Weights of a small image classifier: 2.13M parameters, trained on retinal OCT scans (Kermany 2017).
Rows from block 3 of a small image classifier, named by matrix and row number. Rows with one number belong to one neuron. Each number is 128 + 32 x the weight over its row's rms, rounded and kept within 0 to 255. All counts start at 0.
After each neuron's rows are labels from the 100 images, of 14976, where the neuron reaches its highest value: "strongest on" is what is common among them. Only what is clearly more common there than usual is listed. The data: retinal OCT scans (Kermany 2017).
# fc1: MLP up (model.blocks.3.mlp.fc1.weight, 768x128), inputs 0-127
# fc2: MLP down (model.blocks.3.mlp.fc2.weight, 128x768, transposed), outputs 0-127

fc1.271 [ 72 135 137  64 145 118 106 113 118 110 129 158  99  84 130 120  93  76 146  67  82 120 116 183 113 165 211 118 144  72 130  73 104 141 121  68 193 145 118 179 139 107 141 123 114 139 110 116  59 113  88 141 104 147 101 123 147 172  96 175 115 117 117  99 143 135 107 138 120 142 105 116  88 148  62 124 173  90 152  93  67 183 123  89 113 203 123 122 128 100 170 103 129 157 130 120  76 133 133 133 162 181 168 182 102 138 128  84 160 135 104 156 114 151 164 121 133 143 167 135 121  80 174 111 101 115 148  68]
fc2.271 [190 119 144 151 102 132 133 129 138 102 143 107 123 103 169 123 139 173 114 172 143 129 120 100 170  86  66 109 147 140 126 160 148 169 122 177 142  94 113  94 156 117 132  49 140 120 151 175  69 113 158 121  96 123 125  94 175 123 132  92  82 145 102 155 100 151 145  74 196 150 131 137 119 180 148 113 119 106  83 113 117 125  82 124 126  42 102 165 139  75 128 141  85  90 183  53 158 116 162 116  81  84 122 160 144 185 119 122 128  94 109  80 121 187  86 106  75  95 138 139 113 163 130  85 115 165 127 188]
strongest on: finding: choroidal neovascularization

fc1.420 [120 173  72  81 160 113 143 153 149 188 194 163 203 101 163 117 138 137 134 112  59 130 133  90 128 177 156 132 140 129 173  91 144  98 121  65 111 125 158  85 158 126 102 135 148 122 155 107  91  86 158 132  80 126 152 116 188 114 146 108 113 139 138 150 156 120 141 145 141 173  96  78 117  73 154 129  86 119 132 106 145 106 104 165 146 154 157 147 118  91 140 154 148  89 107  86  96  48  59 114 135 132 128 146 152 203 106 151 166 139 146 122 126  86  81 128 104 153 133 128 134  93 100  75 183 174  57 121]
fc2.420 [136 135 118 124 109 140 194 161 112  57 143  99 113 142 135 177 111 181 126 187 154 133 141  89 163 103 167  61 182 144 147 148 135 115  91 164 123 148 162  66 101 107 145 113 145 136 147 136 105  63 175  93 151 111 126 189 137 109 123 105 167 173 119 116 135 112  82  86 142 114 161  90 160 166 144  39 114 135 174 127 133 105 131 144  85  99 136 135  70 124 139 201 105  98  82 127 132 158  73 147 156 114 176 115 140 133 119 177 118 136 197 100 120 129  62  91  95 176 174 167 134 127 115 101 130 103 131 136]
strongest on: finding: choroidal neovascularization; finding: diabetic macular edema

fc1.75 [ 92 105 130 141 161  79 112 125  97  31 106 139 156 123 120 126 134 159 131  97 101  96  98 108 112 184 152 140 123 144 123  98  97 117 133  85  72 140 154 126 120 149 129 164 108 125  91 144 168 112 121 128  99 142 126 114 106 109  82 148 138  81  89 144  77 137 114  88 157 113 152 109  97 162 134 172  89 220 173  99 121  94 117 127 173 170  87  95 124  85  60 105 108 148 125 129  89 213  72 106 153 111 148 108 130 125 127  96 153 184 108 182  63 109 128 102 153 114 115 118 158 204  73 141 110  75 105 102]
fc2.75 [155 113 127  96 147 143 125  89 102 153 124 173 112 112 128 191 117 119  85 114 102 137 132 146 107 111 105 125  82 136 122 175 122 134 145 127 140 127 146 159 120  57 154 151 159 124 107  98  25  92  88  88 149 123 104 168  79 161 119 187 151 124 155 104 160 180 121 152 162  63  88 140 160  88  79  38 165 124 116 124 139 139 133 106 158 106 133 114 160 158 207 155 100  71  63 125  75 111 125 140 121  88 158  70 101 151 110 154 135 130  94 142 151 153 185  90 179 162 133 121  94  97 173 112 124 138 119 105]
strongest on: finding: choroidal neovascularization

fc1.721 [170 140 185 162  35 105 106 153  95 131 124 138  95 137  98 114 115 148 111 126 120 204 125 101 120 122  71 136 118 121 124 100 180 147 136 118 112 157 135  99  97 179 133 147 133 178 128 106  82 127 140  98 149 164 159 139 141 113 146 144 125 138  90  47 121  68 111 151  84 131  65 129 111 176  87 143 135 122 164  79  75 119 115 101 165  59 110  71 134 136 122 132 118 185 165 132 119  73 110 140  81 126  85 135 164 141 122 162 147 160 151 119 105 123 185 146 129 218  85  96  60 103 119  86 120 139 120 131]
fc2.721 [135 161 120  81  96 126 133 137 101 104  96 196 140 145 112 156 152 125 179 106 137 111 101  34 166 158  99 105 151 108 125 124 141 173 109 145 171 138 178 183 122  57 120 121 112 123 120 126 173  86 209 123 169  96 120  79 145 133 122  99  98 111 147 176 102 123  79 213 121 134 141 124  81  85 186 135 128 145 160 148  90 137 148 103  51 101 114 126 162 128 114 150 129 150 140  64 107 179  90 145 133 104 128 117 111 169  92 112 146 122 135 134 169 168 119 127  77  65 117 128 174 144 124 112 145 125 154 197]
strongest on: finding: diabetic macular edema

fc1.706 [161 138 192 138 124  90 180 138 156 151 104 164  94 152 131 146  77 129 160 126  89  96 139  85  29 105 122  82 176 109 143 120 129 128 114  85  71 130 162 120 126  86 107 132  87 103 133 121 118  81 145 129 107 132 168 126 156 173 106 120 108 155 178  83 141 183 117 131 136 102 139  90 110 137 117 146 100 203 140 119 138  72 145 150 168  83 148 109 111 143 159 185  94  98 167  77 112  83 136 163 132 165 179 176 125 160  92 160 126 157 139 150 181 124  84 132 109 135 135 147 101 153 178  76 164 187 105  67]
fc2.706 [ 66 177 126 130 119 172 113 169 104 143  74 127 121 119 105 156 141 167 123 196 104 107  80 162 196  79 172 115 148 112 113 124 110  72 124 139 188  52 151 145 124 118 129 168 159 146 139  77 117 125 172  97 153 117 115 185 114 104 149 133 134  95 106 159  60 107 114 175 138 138  84 129 103 123 104 128 172 163 230 113 155 150 107 132 102 170 166 145 168 155 153 114 136 103 111 129 151  99  98 115 194 100 188 148 126 124  88 116 135 143 108 183 140 107 111 107  92 164 102 113  78 166 115 155 114 119 176 109]
strongest on: finding: choroidal neovascularization

fc1.304 [176 137  50 154 121 136 114  65 169 134  88 119 128 101 157 133 166 121  98 176 116 112 104 122  77  89  93 165 161 145  94 111  92 121 120 105  71 117 145 109  97 121 167 151 128 140 144 116 149 168 104 123 162 127 120 153 192  91 131 156 126 160 104 131 140 136 137 176 127  80 111 115 112 121 197  45 108 136 109 128 136  59 114 130 134 118  95  88 117 160 133 117 126 144 164  89 144 118 118 148 204  92  93 132  98  75 134 203 168  87 151  93 164 116  95 140 173 158 166  89 192 156 162  87 163  71 110 111]
fc2.304 [ 76 130 166 188 167  93 108 148 134 114 122  85 133 132 109 133 134 146 161  67  79  77 114 198 106 143 127 156 133 163 117 147 138 144 106 212 137 166 101  97  82 138 106 152 124  45 166 147  72 123 161 116 160 155 134 131  70  85 125 102 144 173  98 122 113  97 114  87 141 132 119 176 124 109  76 175 154 121 127  91 142 194 132 148 151 126 170 137 100 157 120 127  90 132  95  75  94  88 121 109 177 186 169 125 144 195  91 117  96  88 188 141 120 120 164 157 149 111 133 104 136 137 117 177 142 114 182 132]
strongest on: finding: diabetic macular edema

fc1.620 [154 111 127 152 126 124 168 159 119 133  65 141 201 121 207 134 167  98 122  89 127 147 116 140 185  84 141 134 182 155 119 160 124 122 101  95 130 155 153 174 111  99 153 158  69 118 132 110 127 157 115 115 145 105 168 176  52 130 151 120 163  94 118 102 130 134 137  90 183 176 138 117 176 121 104 150 131 125  50 141 167 124 148 137 127 134 116 111 109 158 137 136 160 155  98 133  72 196  96 130  86 119 121 129  98 107 127 145  69 192 104 180 117 106 129  56 149 155 116 178  97 155 119 132 192 131 131  46]
fc2.620 [120 106 139 140  99 149 137 160 183 127 197 131 139 164 121 107 136 141 148 161 128 114 132  85  76 136 112 140  79 118 105 103 137 108 117 134  99 131 114  89 119 145 139 163 166  99  98 123  86 119 184 136 101 103  97 150  78 130 149 160 158 125 139 179 124 105 166 136 129 124 135 143 156 103 112 107 163  32 126  95  95 191 130 120 164 142 195 135 161 129 130 117 133 214 123 117  49 100 144 118 157 127 123 151 110 134 164  84 123  72 109 165  95 176 150 185 176  62 142  61 106 122 120  92 150  40  82 144]
strongest on: finding: choroidal neovascularization

fc1.450 [112 120 119 155 128 180 169 161 138 131 149 170 137 103 110  93 135 160  89 147 139 113 102 221  99 109  87 142 155  92 139 164 149 107 148 155 144 168  93 107 113 152 144 135  71 135  74 132  76 155 132 133 123 123 140  50 180 160 108  35  87 123 164 165 147 123  91 153 151  96 125 121  98 112 178  72 129  79  96  84 130  74  76 161 104 112 147 159 177  39 125 144 127 136 140 123 154 107 179 111  61 178 155 127 117 141 142  81 138 135  94  91 118 112 139 107 124 135 110  93 140 128  95 109 114 123 103 182]
fc2.450 [111 108 103 132 126 160 107 117 131 150 139 181 126 132 124 128 163 122  85 124 175 128 145 109 105 149 153 173 135 153 140  72  97 134 128 117 148 170 165  85 104 159 122  89 180 138  77  87 212 174 119 136 150 149  49 139 156 140 119 134 117 107 151 167 188 140 127 118 130 198 148  42 149 137 175 110 140 123 102  99 143 146 144 130  91 136 101  93 138 102 115 171 142 154 226 131 156 117 166 124  88 150  73 139 117  86 116 109  95 125 103 127 139 101  85 141  83  82 134 160  89 158 144 151  52  62  84 147]
strongest on: finding: diabetic macular edema

fc1.503 [102 126 132 178 144 156 213 154 155 113  87 134 103 131 124 133 134  69 141 144 143 129  70 137 145 144  90  65 123 155 120 111 105 146  93 124 119  91 208 176 138 134 141 127 122 142  94 107 103 105 135  79 137 124 124  17 162 116 147 190  96  96 130  98 168 125 117 127 134  82 108 180 108  96  85 128 133 158 105 122 117 148  84 167 111 135 130  33 181 117  95 178 100 127 176 134 112 145 131 163 121 122 118 178  93  93 128 116 194 158 101 160 126 139 127 136 166 131  75 110 136 141 107 104 188 132 186 118]
fc2.503 [144 136 134  88 114  96 115  90  59 178 146 115 144 115 143  94 160 187 146 119  52 155 125 147 115 163 128  89  96 191 149  85 126 136 171 183 134 110  92  96 150  92 106  81 128 123 135 163  98  88 113 133 108 102 113 178 169 124 117 119 101 119  93 122 149 105 116 172 151 162 118 123  92 164 147 110 136 134 137 145  67 165 133  96 150 157  94  88 102 103 184 107 210  81 186  89 126 154 123 141  96  66 137  83 119 172  74  97 143 136  94 172 160 167 112 139 142 168  63 115 181 145 123 163 108 163 130 163]
strongest on: finding: choroidal neovascularization

fc1.205 [134 169 122 164 174 169 127  84 163 177  72 100 151 114 161 179 118 120 145 148 129 177 129 106 170 159 111 166 128 190 144 117  52 107 125 152 114  92 105  79 153 118  95  87 109 109  92 140 151 141 176 135 113 125 163  99 133 136 163 105 134 161 110 132 166 165 120 103 133 108 126 100 133  68  94  63 146 112 174 162  67 108 115 159 136  81 123  79  82 135 115 157  88 149 155  79 161 149 133 142  57 120 134 106 108 167  71 115 139 149 102  93 120  78 184  78 122 191 104 178 131 105 112  96 170 165 120 163]
fc2.205 [ 97 131 108 149 117  93 136 156 161 182 178 148 102 130 116  71 146 102  92  95 172  94 117 212 126 118 149 124 181  76 178 149 117 148 127  97 121 145 134  99 141 121 138 147 123 174  87 156 182 165  95 128 133 130 128 109 100 111 132 208  77 114 162 107  92  92 123 144 128 100 150  95 110  93 152 165 165  58 162 141 128 139 121 112 122 158 134 154 118  60 176 133  93  72 116 101 227  69 161 142 157  48 140 185 134 108 143 103 105  99 117 140 102 166 157 111 122 154 111 125 135  81 171 130 125 107 140 140]
strongest on: finding: diabetic macular edema

fc1.561 [130 136 167 159 107 104 171 106 190 105  72 170 146  90 135 114 131 192 148  85 163  98 141 120 117 200  41 216  71 189  85 134 159 118 126 125 151 143 131 135 121 159 126 180 107 135 154 170 132 158 109 124 189 105 175 128 125 161 127 109 108 122 117 102 139 100 154 103 158 126 149 154  99 157 118 137 171  94 151 156 123 123 145 170  83 132 110  90 126 101  74 108 149  96 124 138 119  48 173 115  80 128 132 109  99 159  95 126 112 121 161  97 131  98 118 107 142  77 172 138 105  96 114  97  82 174 184 175]
fc2.561 [107  99  72 104 148 170  99 108 147  96 172 120 138 151 145 123  95  63  85 107  89 183 127 172 130  74 157 177 105  86 173 149 145 109 125  98 126 170  92 113 174 121 164 149  87 210  86 118  94  78 170 108 133 133 153 113 135 175 138 139  55 191 176 119 125  93  85 125  92 166 157 120  66 151 128 168 153 177 163 132 121  78 106 126 142 130 121 173 133 120 173 149 103 114 129 125  92 142 175 160 122 174  98 161 104 148 137 100 117 118 144 172 152 103 111 103 174 118  98  64 166 137 123 121 165  87 124 144]
strongest on: finding: diabetic macular edema

fc1.385 [106  73 165 107  86 133 113  93 131  50  94 102 113 156 197 105  89 112 122 157  83 138 119 156 147 152  92 148  97  77 171 172  74  94 136 169 148 101 200 121  79 110 154 210 113 150 166  96 152 144 103 160 103 117 136 155 122 153 145 158 164 104 131 171  69 135 134 167  84 119 165 115  98 107 165  83 169 142 130 136 140 146  83 127 134 105 124 132 205 117 117 109 143 138 162  82 109 132 131 124 144 119 151  53 163 174 101 123 201  74 118 117 133  95 106 120 145 142 116 127  54 114 131 136 124 106 110 154]
fc2.385 [ 81 138 129 157 148 137  86 168  90 255 164 123 110  96 138 153 136 128 142  83 123  99 108 121 148 103 203 123 102 113 144 157 122 155 132  79  70 169  92 115 156 112 150 106 182 140 116 120 108 153 137 121 118 132  82 169 157  80 134  78 163 131 131  93 128 126 104 127 149 141 117  48 124 120 161 149 133 161  96 178 139 181 100 115 163  86 158 105 132 191 116 152 133 102 126 200 123  67  90 148 142 117 145 177 133 152  95 157 105  71 142 124 117  98 109 150  90 134 114 152 120 124 119 156 112 218 152 139]
strongest on: finding: diabetic macular edema