A small image classifier, trained from scratch.
Training: 5000 steps, batches of 48, held-out accuracy 89%.
Data: trained on retinal OCT scans (Kermany 2017), 49215 training examples.
Rows from block 3 of a small image classifier, named by matrix and row number. Rows with one number belong to one neuron. Each number is 200 + 20 x the weight over its row's rms, rounded and kept within 0 to 999. All counts start at 0. After the name is the row's rms in percent of the matrix's.
After each neuron's rows are labels from the 100 images, of 14976, where the neuron reaches its highest value: "responds to" is what is common among them. Only what is clearly more common there than usual is listed. The data: retinal OCT scans (Kermany 2017). In brackets: how many of the 100.
# fc1: MLP up (model.blocks.3.mlp.fc1.weight, 768x128), inputs 0-127
# fc2: MLP down (model.blocks.3.mlp.fc2.weight, 128x768, transposed), outputs 0-127

fc1.234,093,216,174,207,203,213,221,198,235,219,215,222,190,213,183,149,192,170,181,173,204,210,194,185,199,211,200,184,175,165,190,190,198,165,180,205,187,198,202,229,189,191,180,193,247,236,195,184,219,197,206,189,171,210,190,185,177,229,229,176,200,200,215,205,203,183,219,176,160,220,235,187,200,208,202,179,203,182,233,225,215,190,216,213,202,201,210,175,220,222,199,168,222,193,241,194,198,153,209,231,193,215,192,175,254,168,183,214,217,209,215,178,210,193,200,215,182,223,204,183,214,180,163,194,179,205,191,179,182
fc2.234,094,202,186,197,211,194,198,148,200,162,192,215,176,228,199,237,209,227,209,220,197,187,221,182,207,194,198,166,226,248,189,202,176,191,218,215,209,198,198,222,219,201,211,208,216,190,200,208,211,208,181,183,209,189,198,238,222,175,237,225,233,177,157,203,239,198,245,224,236,198,195,224,180,209,194,192,225,196,178,205,241,194,160,177,213,221,230,217,175,198,194,205,155,212,179,212,197,202,213,190,201,179,186,191,166,210,229,185,167,207,197,186,206,188,214,194,214,231,204,199,204,216,180,188,203,175,206,208,177
responds to: finding: choroidal neovascularization (88)

fc1.313,118,162,221,205,181,227,183,189,177,187,207,165,194,209,174,212,197,204,224,161,209,173,213,172,176,198,210,192,207,241,202,213,191,248,184,191,171,220,220,208,203,183,185,144,200,233,171,197,174,257,191,215,218,196,215,238,216,199,188,192,189,217,201,211,215,181,199,226,198,194,189,183,190,206,201,226,203,169,204,215,196,204,201,186,172,212,191,237,177,188,223,178,192,198,205,182,210,180,203,192,171,201,175,194,182,192,156,197,244,223,205,199,226,217,200,225,207,227,190,233,188,213,175,194,183,181,191,198,182
fc2.313,113,197,220,190,208,166,174,181,224,176,200,197,187,228,177,201,180,229,212,214,189,228,206,200,200,221,207,195,231,172,218,165,221,208,194,191,206,202,240,208,172,219,202,191,192,233,222,189,230,213,207,209,219,206,193,200,172,233,199,177,176,232,230,162,205,215,186,209,182,209,226,201,203,240,158,205,192,213,208,190,209,222,203,205,210,247,201,202,146,168,210,206,208,182,175,196,175,184,206,186,176,183,235,188,229,225,213,223,211,187,178,181,193,221,178,223,210,182,173,203,191,193,206,172,195,196,152,191,191
responds to: finding: normal (79)

fc1.343,131,202,227,225,144,184,201,192,196,199,188,178,230,198,215,219,172,181,246,203,175,177,239,201,196,176,204,214,189,224,167,217,192,203,192,238,194,189,219,185,184,216,187,160,218,210,200,214,200,171,203,193,215,193,226,194,224,197,180,193,177,229,204,176,185,213,188,208,180,218,195,246,218,199,237,219,186,227,187,199,207,203,218,204,213,205,207,208,183,220,185,202,214,195,227,191,184,224,203,204,183,176,212,209,220,172,198,236,193,166,193,227,195,178,212,178,191,211,201,195,184,197,254,171,169,215,148,183,200
fc2.343,110,161,227,190,177,164,209,227,194,193,179,206,212,218,215,216,195,181,198,222,203,164,221,190,192,264,190,180,159,242,197,218,200,212,199,202,198,212,175,196,186,218,202,177,225,207,199,194,201,177,189,223,178,209,183,213,216,250,189,220,178,222,219,205,183,164,239,191,179,215,215,182,195,201,187,187,184,187,193,214,203,195,199,188,201,214,232,182,204,181,216,223,209,193,199,197,175,176,219,199,224,167,234,207,208,215,221,196,187,180,202,253,199,231,204,187,240,192,164,210,199,183,181,172,180,223,183,196,201
responds to: finding: diabetic macular edema (72)

fc1.410,105,187,187,197,203,209,199,198,204,218,189,225,232,198,234,210,218,192,207,183,199,173,193,232,191,215,207,212,204,224,174,212,167,223,176,212,198,151,240,186,203,194,197,216,169,218,232,236,188,217,199,190,187,213,168,188,211,198,192,201,223,225,224,182,207,202,212,204,224,202,210,198,163,195,200,220,208,185,191,208,186,210,195,205,183,246,220,188,212,220,185,175,193,182,211,167,183,171,225,151,227,210,191,157,168,209,221,192,231,219,192,202,190,169,179,207,190,220,197,173,188,195,191,214,240,163,182,180,244
fc2.410,102,170,230,213,225,201,197,215,198,192,205,178,192,223,173,178,190,216,206,161,190,210,214,218,155,200,226,227,226,195,217,214,200,220,182,213,203,213,182,216,175,204,201,193,226,177,161,210,192,225,219,198,203,186,195,223,216,188,200,196,206,208,226,217,196,221,216,237,194,220,181,228,242,190,193,188,193,223,221,193,224,207,184,195,219,195,164,208,209,186,224,169,207,216,199,178,216,190,229,177,229,215,203,222,207,180,180,179,208,204,240,226,188,189,157,195,151,207,184,216,238,230,182,206,202,209,203,225,147
responds to: finding: diabetic macular edema (71)

fc1.273,081,189,171,258,182,207,209,232,201,246,205,188,187,203,220,238,204,198,199,195,247,232,195,236,219,206,229,213,236,221,208,180,204,192,200,200,215,212,212,193,219,200,200,200,177,177,189,211,214,163,216,199,203,180,213,202,204,215,210,193,210,147,207,177,200,159,192,181,172,219,204,189,215,194,178,246,175,204,166,184,193,204,212,192,228,176,205,209,212,185,200,220,190,206,178,193,187,221,164,251,212,181,215,197,195,197,223,230,198,193,182,208,202,189,193,187,205,196,178,177,220,204,229,225,181,162,191,188,188
fc2.273,080,217,196,214,192,183,222,203,175,214,128,207,208,212,200,198,207,215,198,207,212,163,239,228,201,171,197,196,182,197,205,178,211,221,206,195,193,218,173,199,220,206,234,200,217,171,215,177,189,187,202,163,203,225,178,190,229,208,243,206,182,217,220,169,239,188,191,219,180,184,189,232,190,224,208,202,200,174,190,191,164,176,217,206,197,209,211,201,217,230,189,198,231,187,204,216,242,160,179,161,174,219,212,185,191,225,217,193,194,198,199,190,193,215,190,180,202,181,189,189,192,181,214,229,197,234,176,214,238
responds to: finding: diabetic macular edema (59)

fc1.552,092,224,207,192,230,208,207,184,195,175,181,190,238,230,193,200,203,206,216,206,163,205,177,204,184,208,173,204,239,222,224,211,192,177,176,195,178,240,208,200,187,173,231,191,225,199,179,183,218,198,198,214,197,215,226,195,201,161,242,211,146,208,207,182,161,185,222,180,212,196,187,213,239,201,195,199,234,215,181,198,173,182,192,204,209,187,173,184,221,226,166,202,178,201,202,181,223,187,218,239,220,204,178,203,214,159,161,165,216,207,205,209,192,201,195,192,217,184,221,177,217,195,193,191,174,197,211,237,199
fc2.552,090,201,217,189,194,229,182,182,184,198,231,214,202,208,188,219,232,192,183,198,225,189,204,193,156,213,222,238,208,162,193,166,178,229,226,191,213,195,218,161,219,211,191,215,171,215,196,178,198,228,207,191,193,204,172,174,197,219,225,239,226,187,259,183,200,182,167,182,199,235,247,203,189,160,185,194,196,235,194,204,199,208,212,200,193,181,206,208,215,203,208,200,233,215,224,217,192,195,189,193,188,184,218,183,190,182,223,178,172,197,196,227,214,183,160,186,217,199,217,216,179,164,220,206,199,228,209,189,188
responds to: finding: diabetic macular edema (35)

fc1.219,075,181,210,219,200,219,174,191,190,198,199,200,183,216,207,211,180,178,209,178,191,214,212,193,209,221,230,189,219,228,221,218,196,183,199,202,168,210,189,192,159,207,181,184,215,221,205,216,165,175,207,180,220,143,218,205,206,225,214,218,230,179,217,224,219,167,195,180,182,189,197,177,160,201,201,208,172,217,223,199,183,180,178,189,209,197,155,190,219,223,190,219,212,186,213,229,233,189,214,184,201,175,229,215,176,222,219,162,202,167,214,188,194,168,211,209,201,171,213,248,181,203,193,211,221,185,231,160,209
fc2.219,082,145,203,209,161,174,198,206,179,204,188,168,214,195,213,195,205,192,206,181,195,223,182,208,206,183,188,214,172,229,212,219,207,203,177,185,184,201,254,169,194,240,213,209,221,187,211,162,220,186,193,200,174,203,183,171,215,206,163,201,227,209,192,208,173,187,206,193,154,206,182,202,235,200,192,223,172,167,200,207,184,210,206,179,209,216,184,185,219,198,183,226,212,217,171,167,175,236,188,212,187,207,190,211,197,195,199,196,227,216,193,208,196,239,198,151,234,191,187,222,196,187,237,219,212,216,217,225,220
responds to: finding: diabetic macular edema (28)

fc1.90,086,223,231,201,205,213,189,209,191,196,191,183,152,196,182,169,188,184,195,204,213,202,208,223,200,167,231,204,206,214,166,173,189,168,196,226,235,192,177,188,194,187,175,183,177,199,214,188,219,250,212,194,218,211,168,196,171,196,208,197,226,173,203,172,192,220,205,217,167,254,193,210,219,238,193,222,192,225,215,205,201,212,213,203,173,214,196,222,225,214,167,187,226,187,208,203,165,216,210,227,175,237,226,223,212,146,201,219,199,202,198,207,193,204,219,222,226,189,202,190,207,204,232,201,193,234,217,192,191
fc2.90,070,164,199,194,195,187,209,169,206,181,240,215,222,207,172,211,201,206,183,208,173,206,222,168,193,202,194,194,200,218,210,206,201,229,176,209,181,213,211,210,198,189,212,204,219,212,152,213,201,158,214,216,205,177,207,217,210,235,201,184,241,234,237,174,203,206,189,220,221,208,235,186,184,194,185,204,144,183,201,217,192,198,217,211,217,225,197,221,171,198,163,211,197,225,184,210,205,188,200,200,191,196,138,208,201,234,205,222,175,223,196,191,225,186,206,183,198,218,191,195,152,194,205,237,196,210,186,221,239
responds to: finding: choroidal neovascularization (93)

fc1.402,083,165,209,221,167,173,239,145,176,196,161,205,203,183,198,185,213,223,206,205,185,178,222,221,224,235,155,172,184,209,202,195,197,227,225,190,184,227,193,210,216,209,195,207,207,189,182,202,205,184,187,202,210,218,204,175,190,202,185,214,183,203,203,217,167,195,192,201,218,187,215,188,204,206,244,198,222,208,217,224,209,184,199,183,230,218,163,175,194,183,185,245,175,210,270,208,206,192,233,192,209,212,197,190,194,201,248,166,203,196,194,208,194,213,224,207,215,191,226,189,230,191,204,208,212,178,212,194,218
fc2.402,092,216,181,214,208,194,189,169,195,198,222,216,186,198,235,166,198,181,187,214,221,211,145,213,164,207,233,174,167,211,173,186,175,194,201,212,187,197,181,202,241,224,205,226,227,204,213,188,203,190,192,201,205,195,219,227,167,206,200,217,185,182,185,222,235,186,201,188,211,213,202,173,195,212,195,207,174,201,201,200,199,214,224,210,206,212,186,184,188,219,248,221,155,192,213,232,145,232,191,181,218,178,175,192,174,182,220,218,184,209,156,207,207,196,219,235,192,200,168,195,222,208,191,196,204,232,224,201,203
responds to: finding: diabetic macular edema (44)

fc1.263,115,244,168,239,211,215,185,208,213,206,205,204,213,220,199,226,189,189,181,213,195,177,199,199,156,170,220,172,195,205,192,236,182,221,181,242,181,216,195,193,217,201,228,160,181,191,207,178,231,196,169,163,226,222,184,185,191,201,296,199,215,210,208,203,200,212,229,202,194,194,174,206,229,208,193,197,184,214,204,182,204,214,185,242,191,206,200,204,228,175,191,212,181,205,193,174,191,186,165,177,200,208,194,197,190,187,208,205,203,171,183,190,213,198,218,192,202,231,195,189,207,196,216,206,176,180,187,200,176
fc2.263,116,175,196,210,195,192,187,212,186,210,219,187,183,204,198,194,232,189,203,192,229,209,234,219,246,211,204,222,196,196,212,174,198,187,219,204,197,182,154,196,201,224,176,198,198,217,215,218,209,213,191,202,177,191,206,211,199,220,152,195,165,229,196,212,211,175,203,188,157,237,230,209,175,199,209,205,184,187,213,194,197,211,213,188,244,203,200,205,181,237,208,217,176,257,211,223,190,219,251,211,200,180,244,193,156,206,190,172,177,192,210,180,203,193,177,213,196,222,210,195,171,189,237,221,220,194,214,210,175
responds to: finding: choroidal neovascularization (93)

fc1.493,103,169,185,196,216,189,187,205,188,196,251,207,203,204,224,209,200,221,180,196,246,215,197,210,182,220,198,180,211,210,164,157,200,189,202,240,199,213,184,235,167,198,175,176,189,200,214,172,206,218,196,197,189,223,200,173,217,195,201,219,189,196,201,205,200,199,244,207,231,232,178,208,230,207,171,212,137,165,210,227,213,153,182,207,208,184,177,199,200,207,199,189,186,215,176,187,162,199,192,213,219,230,200,212,206,185,200,217,204,210,219,173,194,225,202,206,196,226,246,208,227,227,206,194,187,231,210,197,216
fc2.493,094,219,204,167,195,188,216,222,205,217,165,221,190,225,212,203,229,205,219,231,228,197,183,195,230,222,211,176,192,186,220,191,201,201,221,202,204,192,179,195,195,221,229,176,195,184,182,199,227,188,202,206,203,213,190,228,166,176,167,194,182,184,207,188,198,203,169,202,180,199,195,197,216,173,230,194,193,251,182,198,237,209,273,190,185,192,196,196,207,178,196,195,177,198,178,218,186,172,197,222,196,201,131,215,240,192,210,183,167,213,207,170,193,185,237,206,178,210,190,177,202,207,216,194,199,202,210,225,177
responds to: finding: choroidal neovascularization (70)

fc1.27,113,187,167,205,159,182,208,194,190,181,202,185,168,194,217,213,190,209,204,215,211,232,185,206,182,179,195,210,207,155,213,222,186,165,209,201,200,205,219,196,174,234,226,229,192,210,213,207,220,204,208,188,203,211,197,183,174,243,189,218,222,173,205,209,210,156,191,219,187,238,194,237,212,154,209,206,193,202,175,192,194,204,190,195,214,159,228,172,192,213,178,218,191,165,208,200,220,196,209,227,200,208,227,204,162,232,212,190,186,169,188,175,190,226,168,229,189,243,196,217,183,207,184,192,240,186,197,188,215
fc2.27,110,216,167,196,177,200,205,185,220,199,192,217,239,190,194,154,207,207,211,200,212,179,209,220,193,204,236,229,216,236,213,203,197,186,212,188,179,162,217,202,196,207,205,152,164,193,204,195,221,166,194,174,163,213,235,193,176,218,216,191,197,216,208,220,182,203,174,168,159,201,222,181,176,219,214,204,200,225,211,201,191,220,183,205,205,201,231,189,207,184,205,205,209,218,160,195,190,171,185,179,204,204,265,185,187,179,203,201,195,172,234,178,191,176,213,181,224,210,200,235,207,210,207,210,167,215,224,201,225
responds to: finding: diabetic macular edema (28)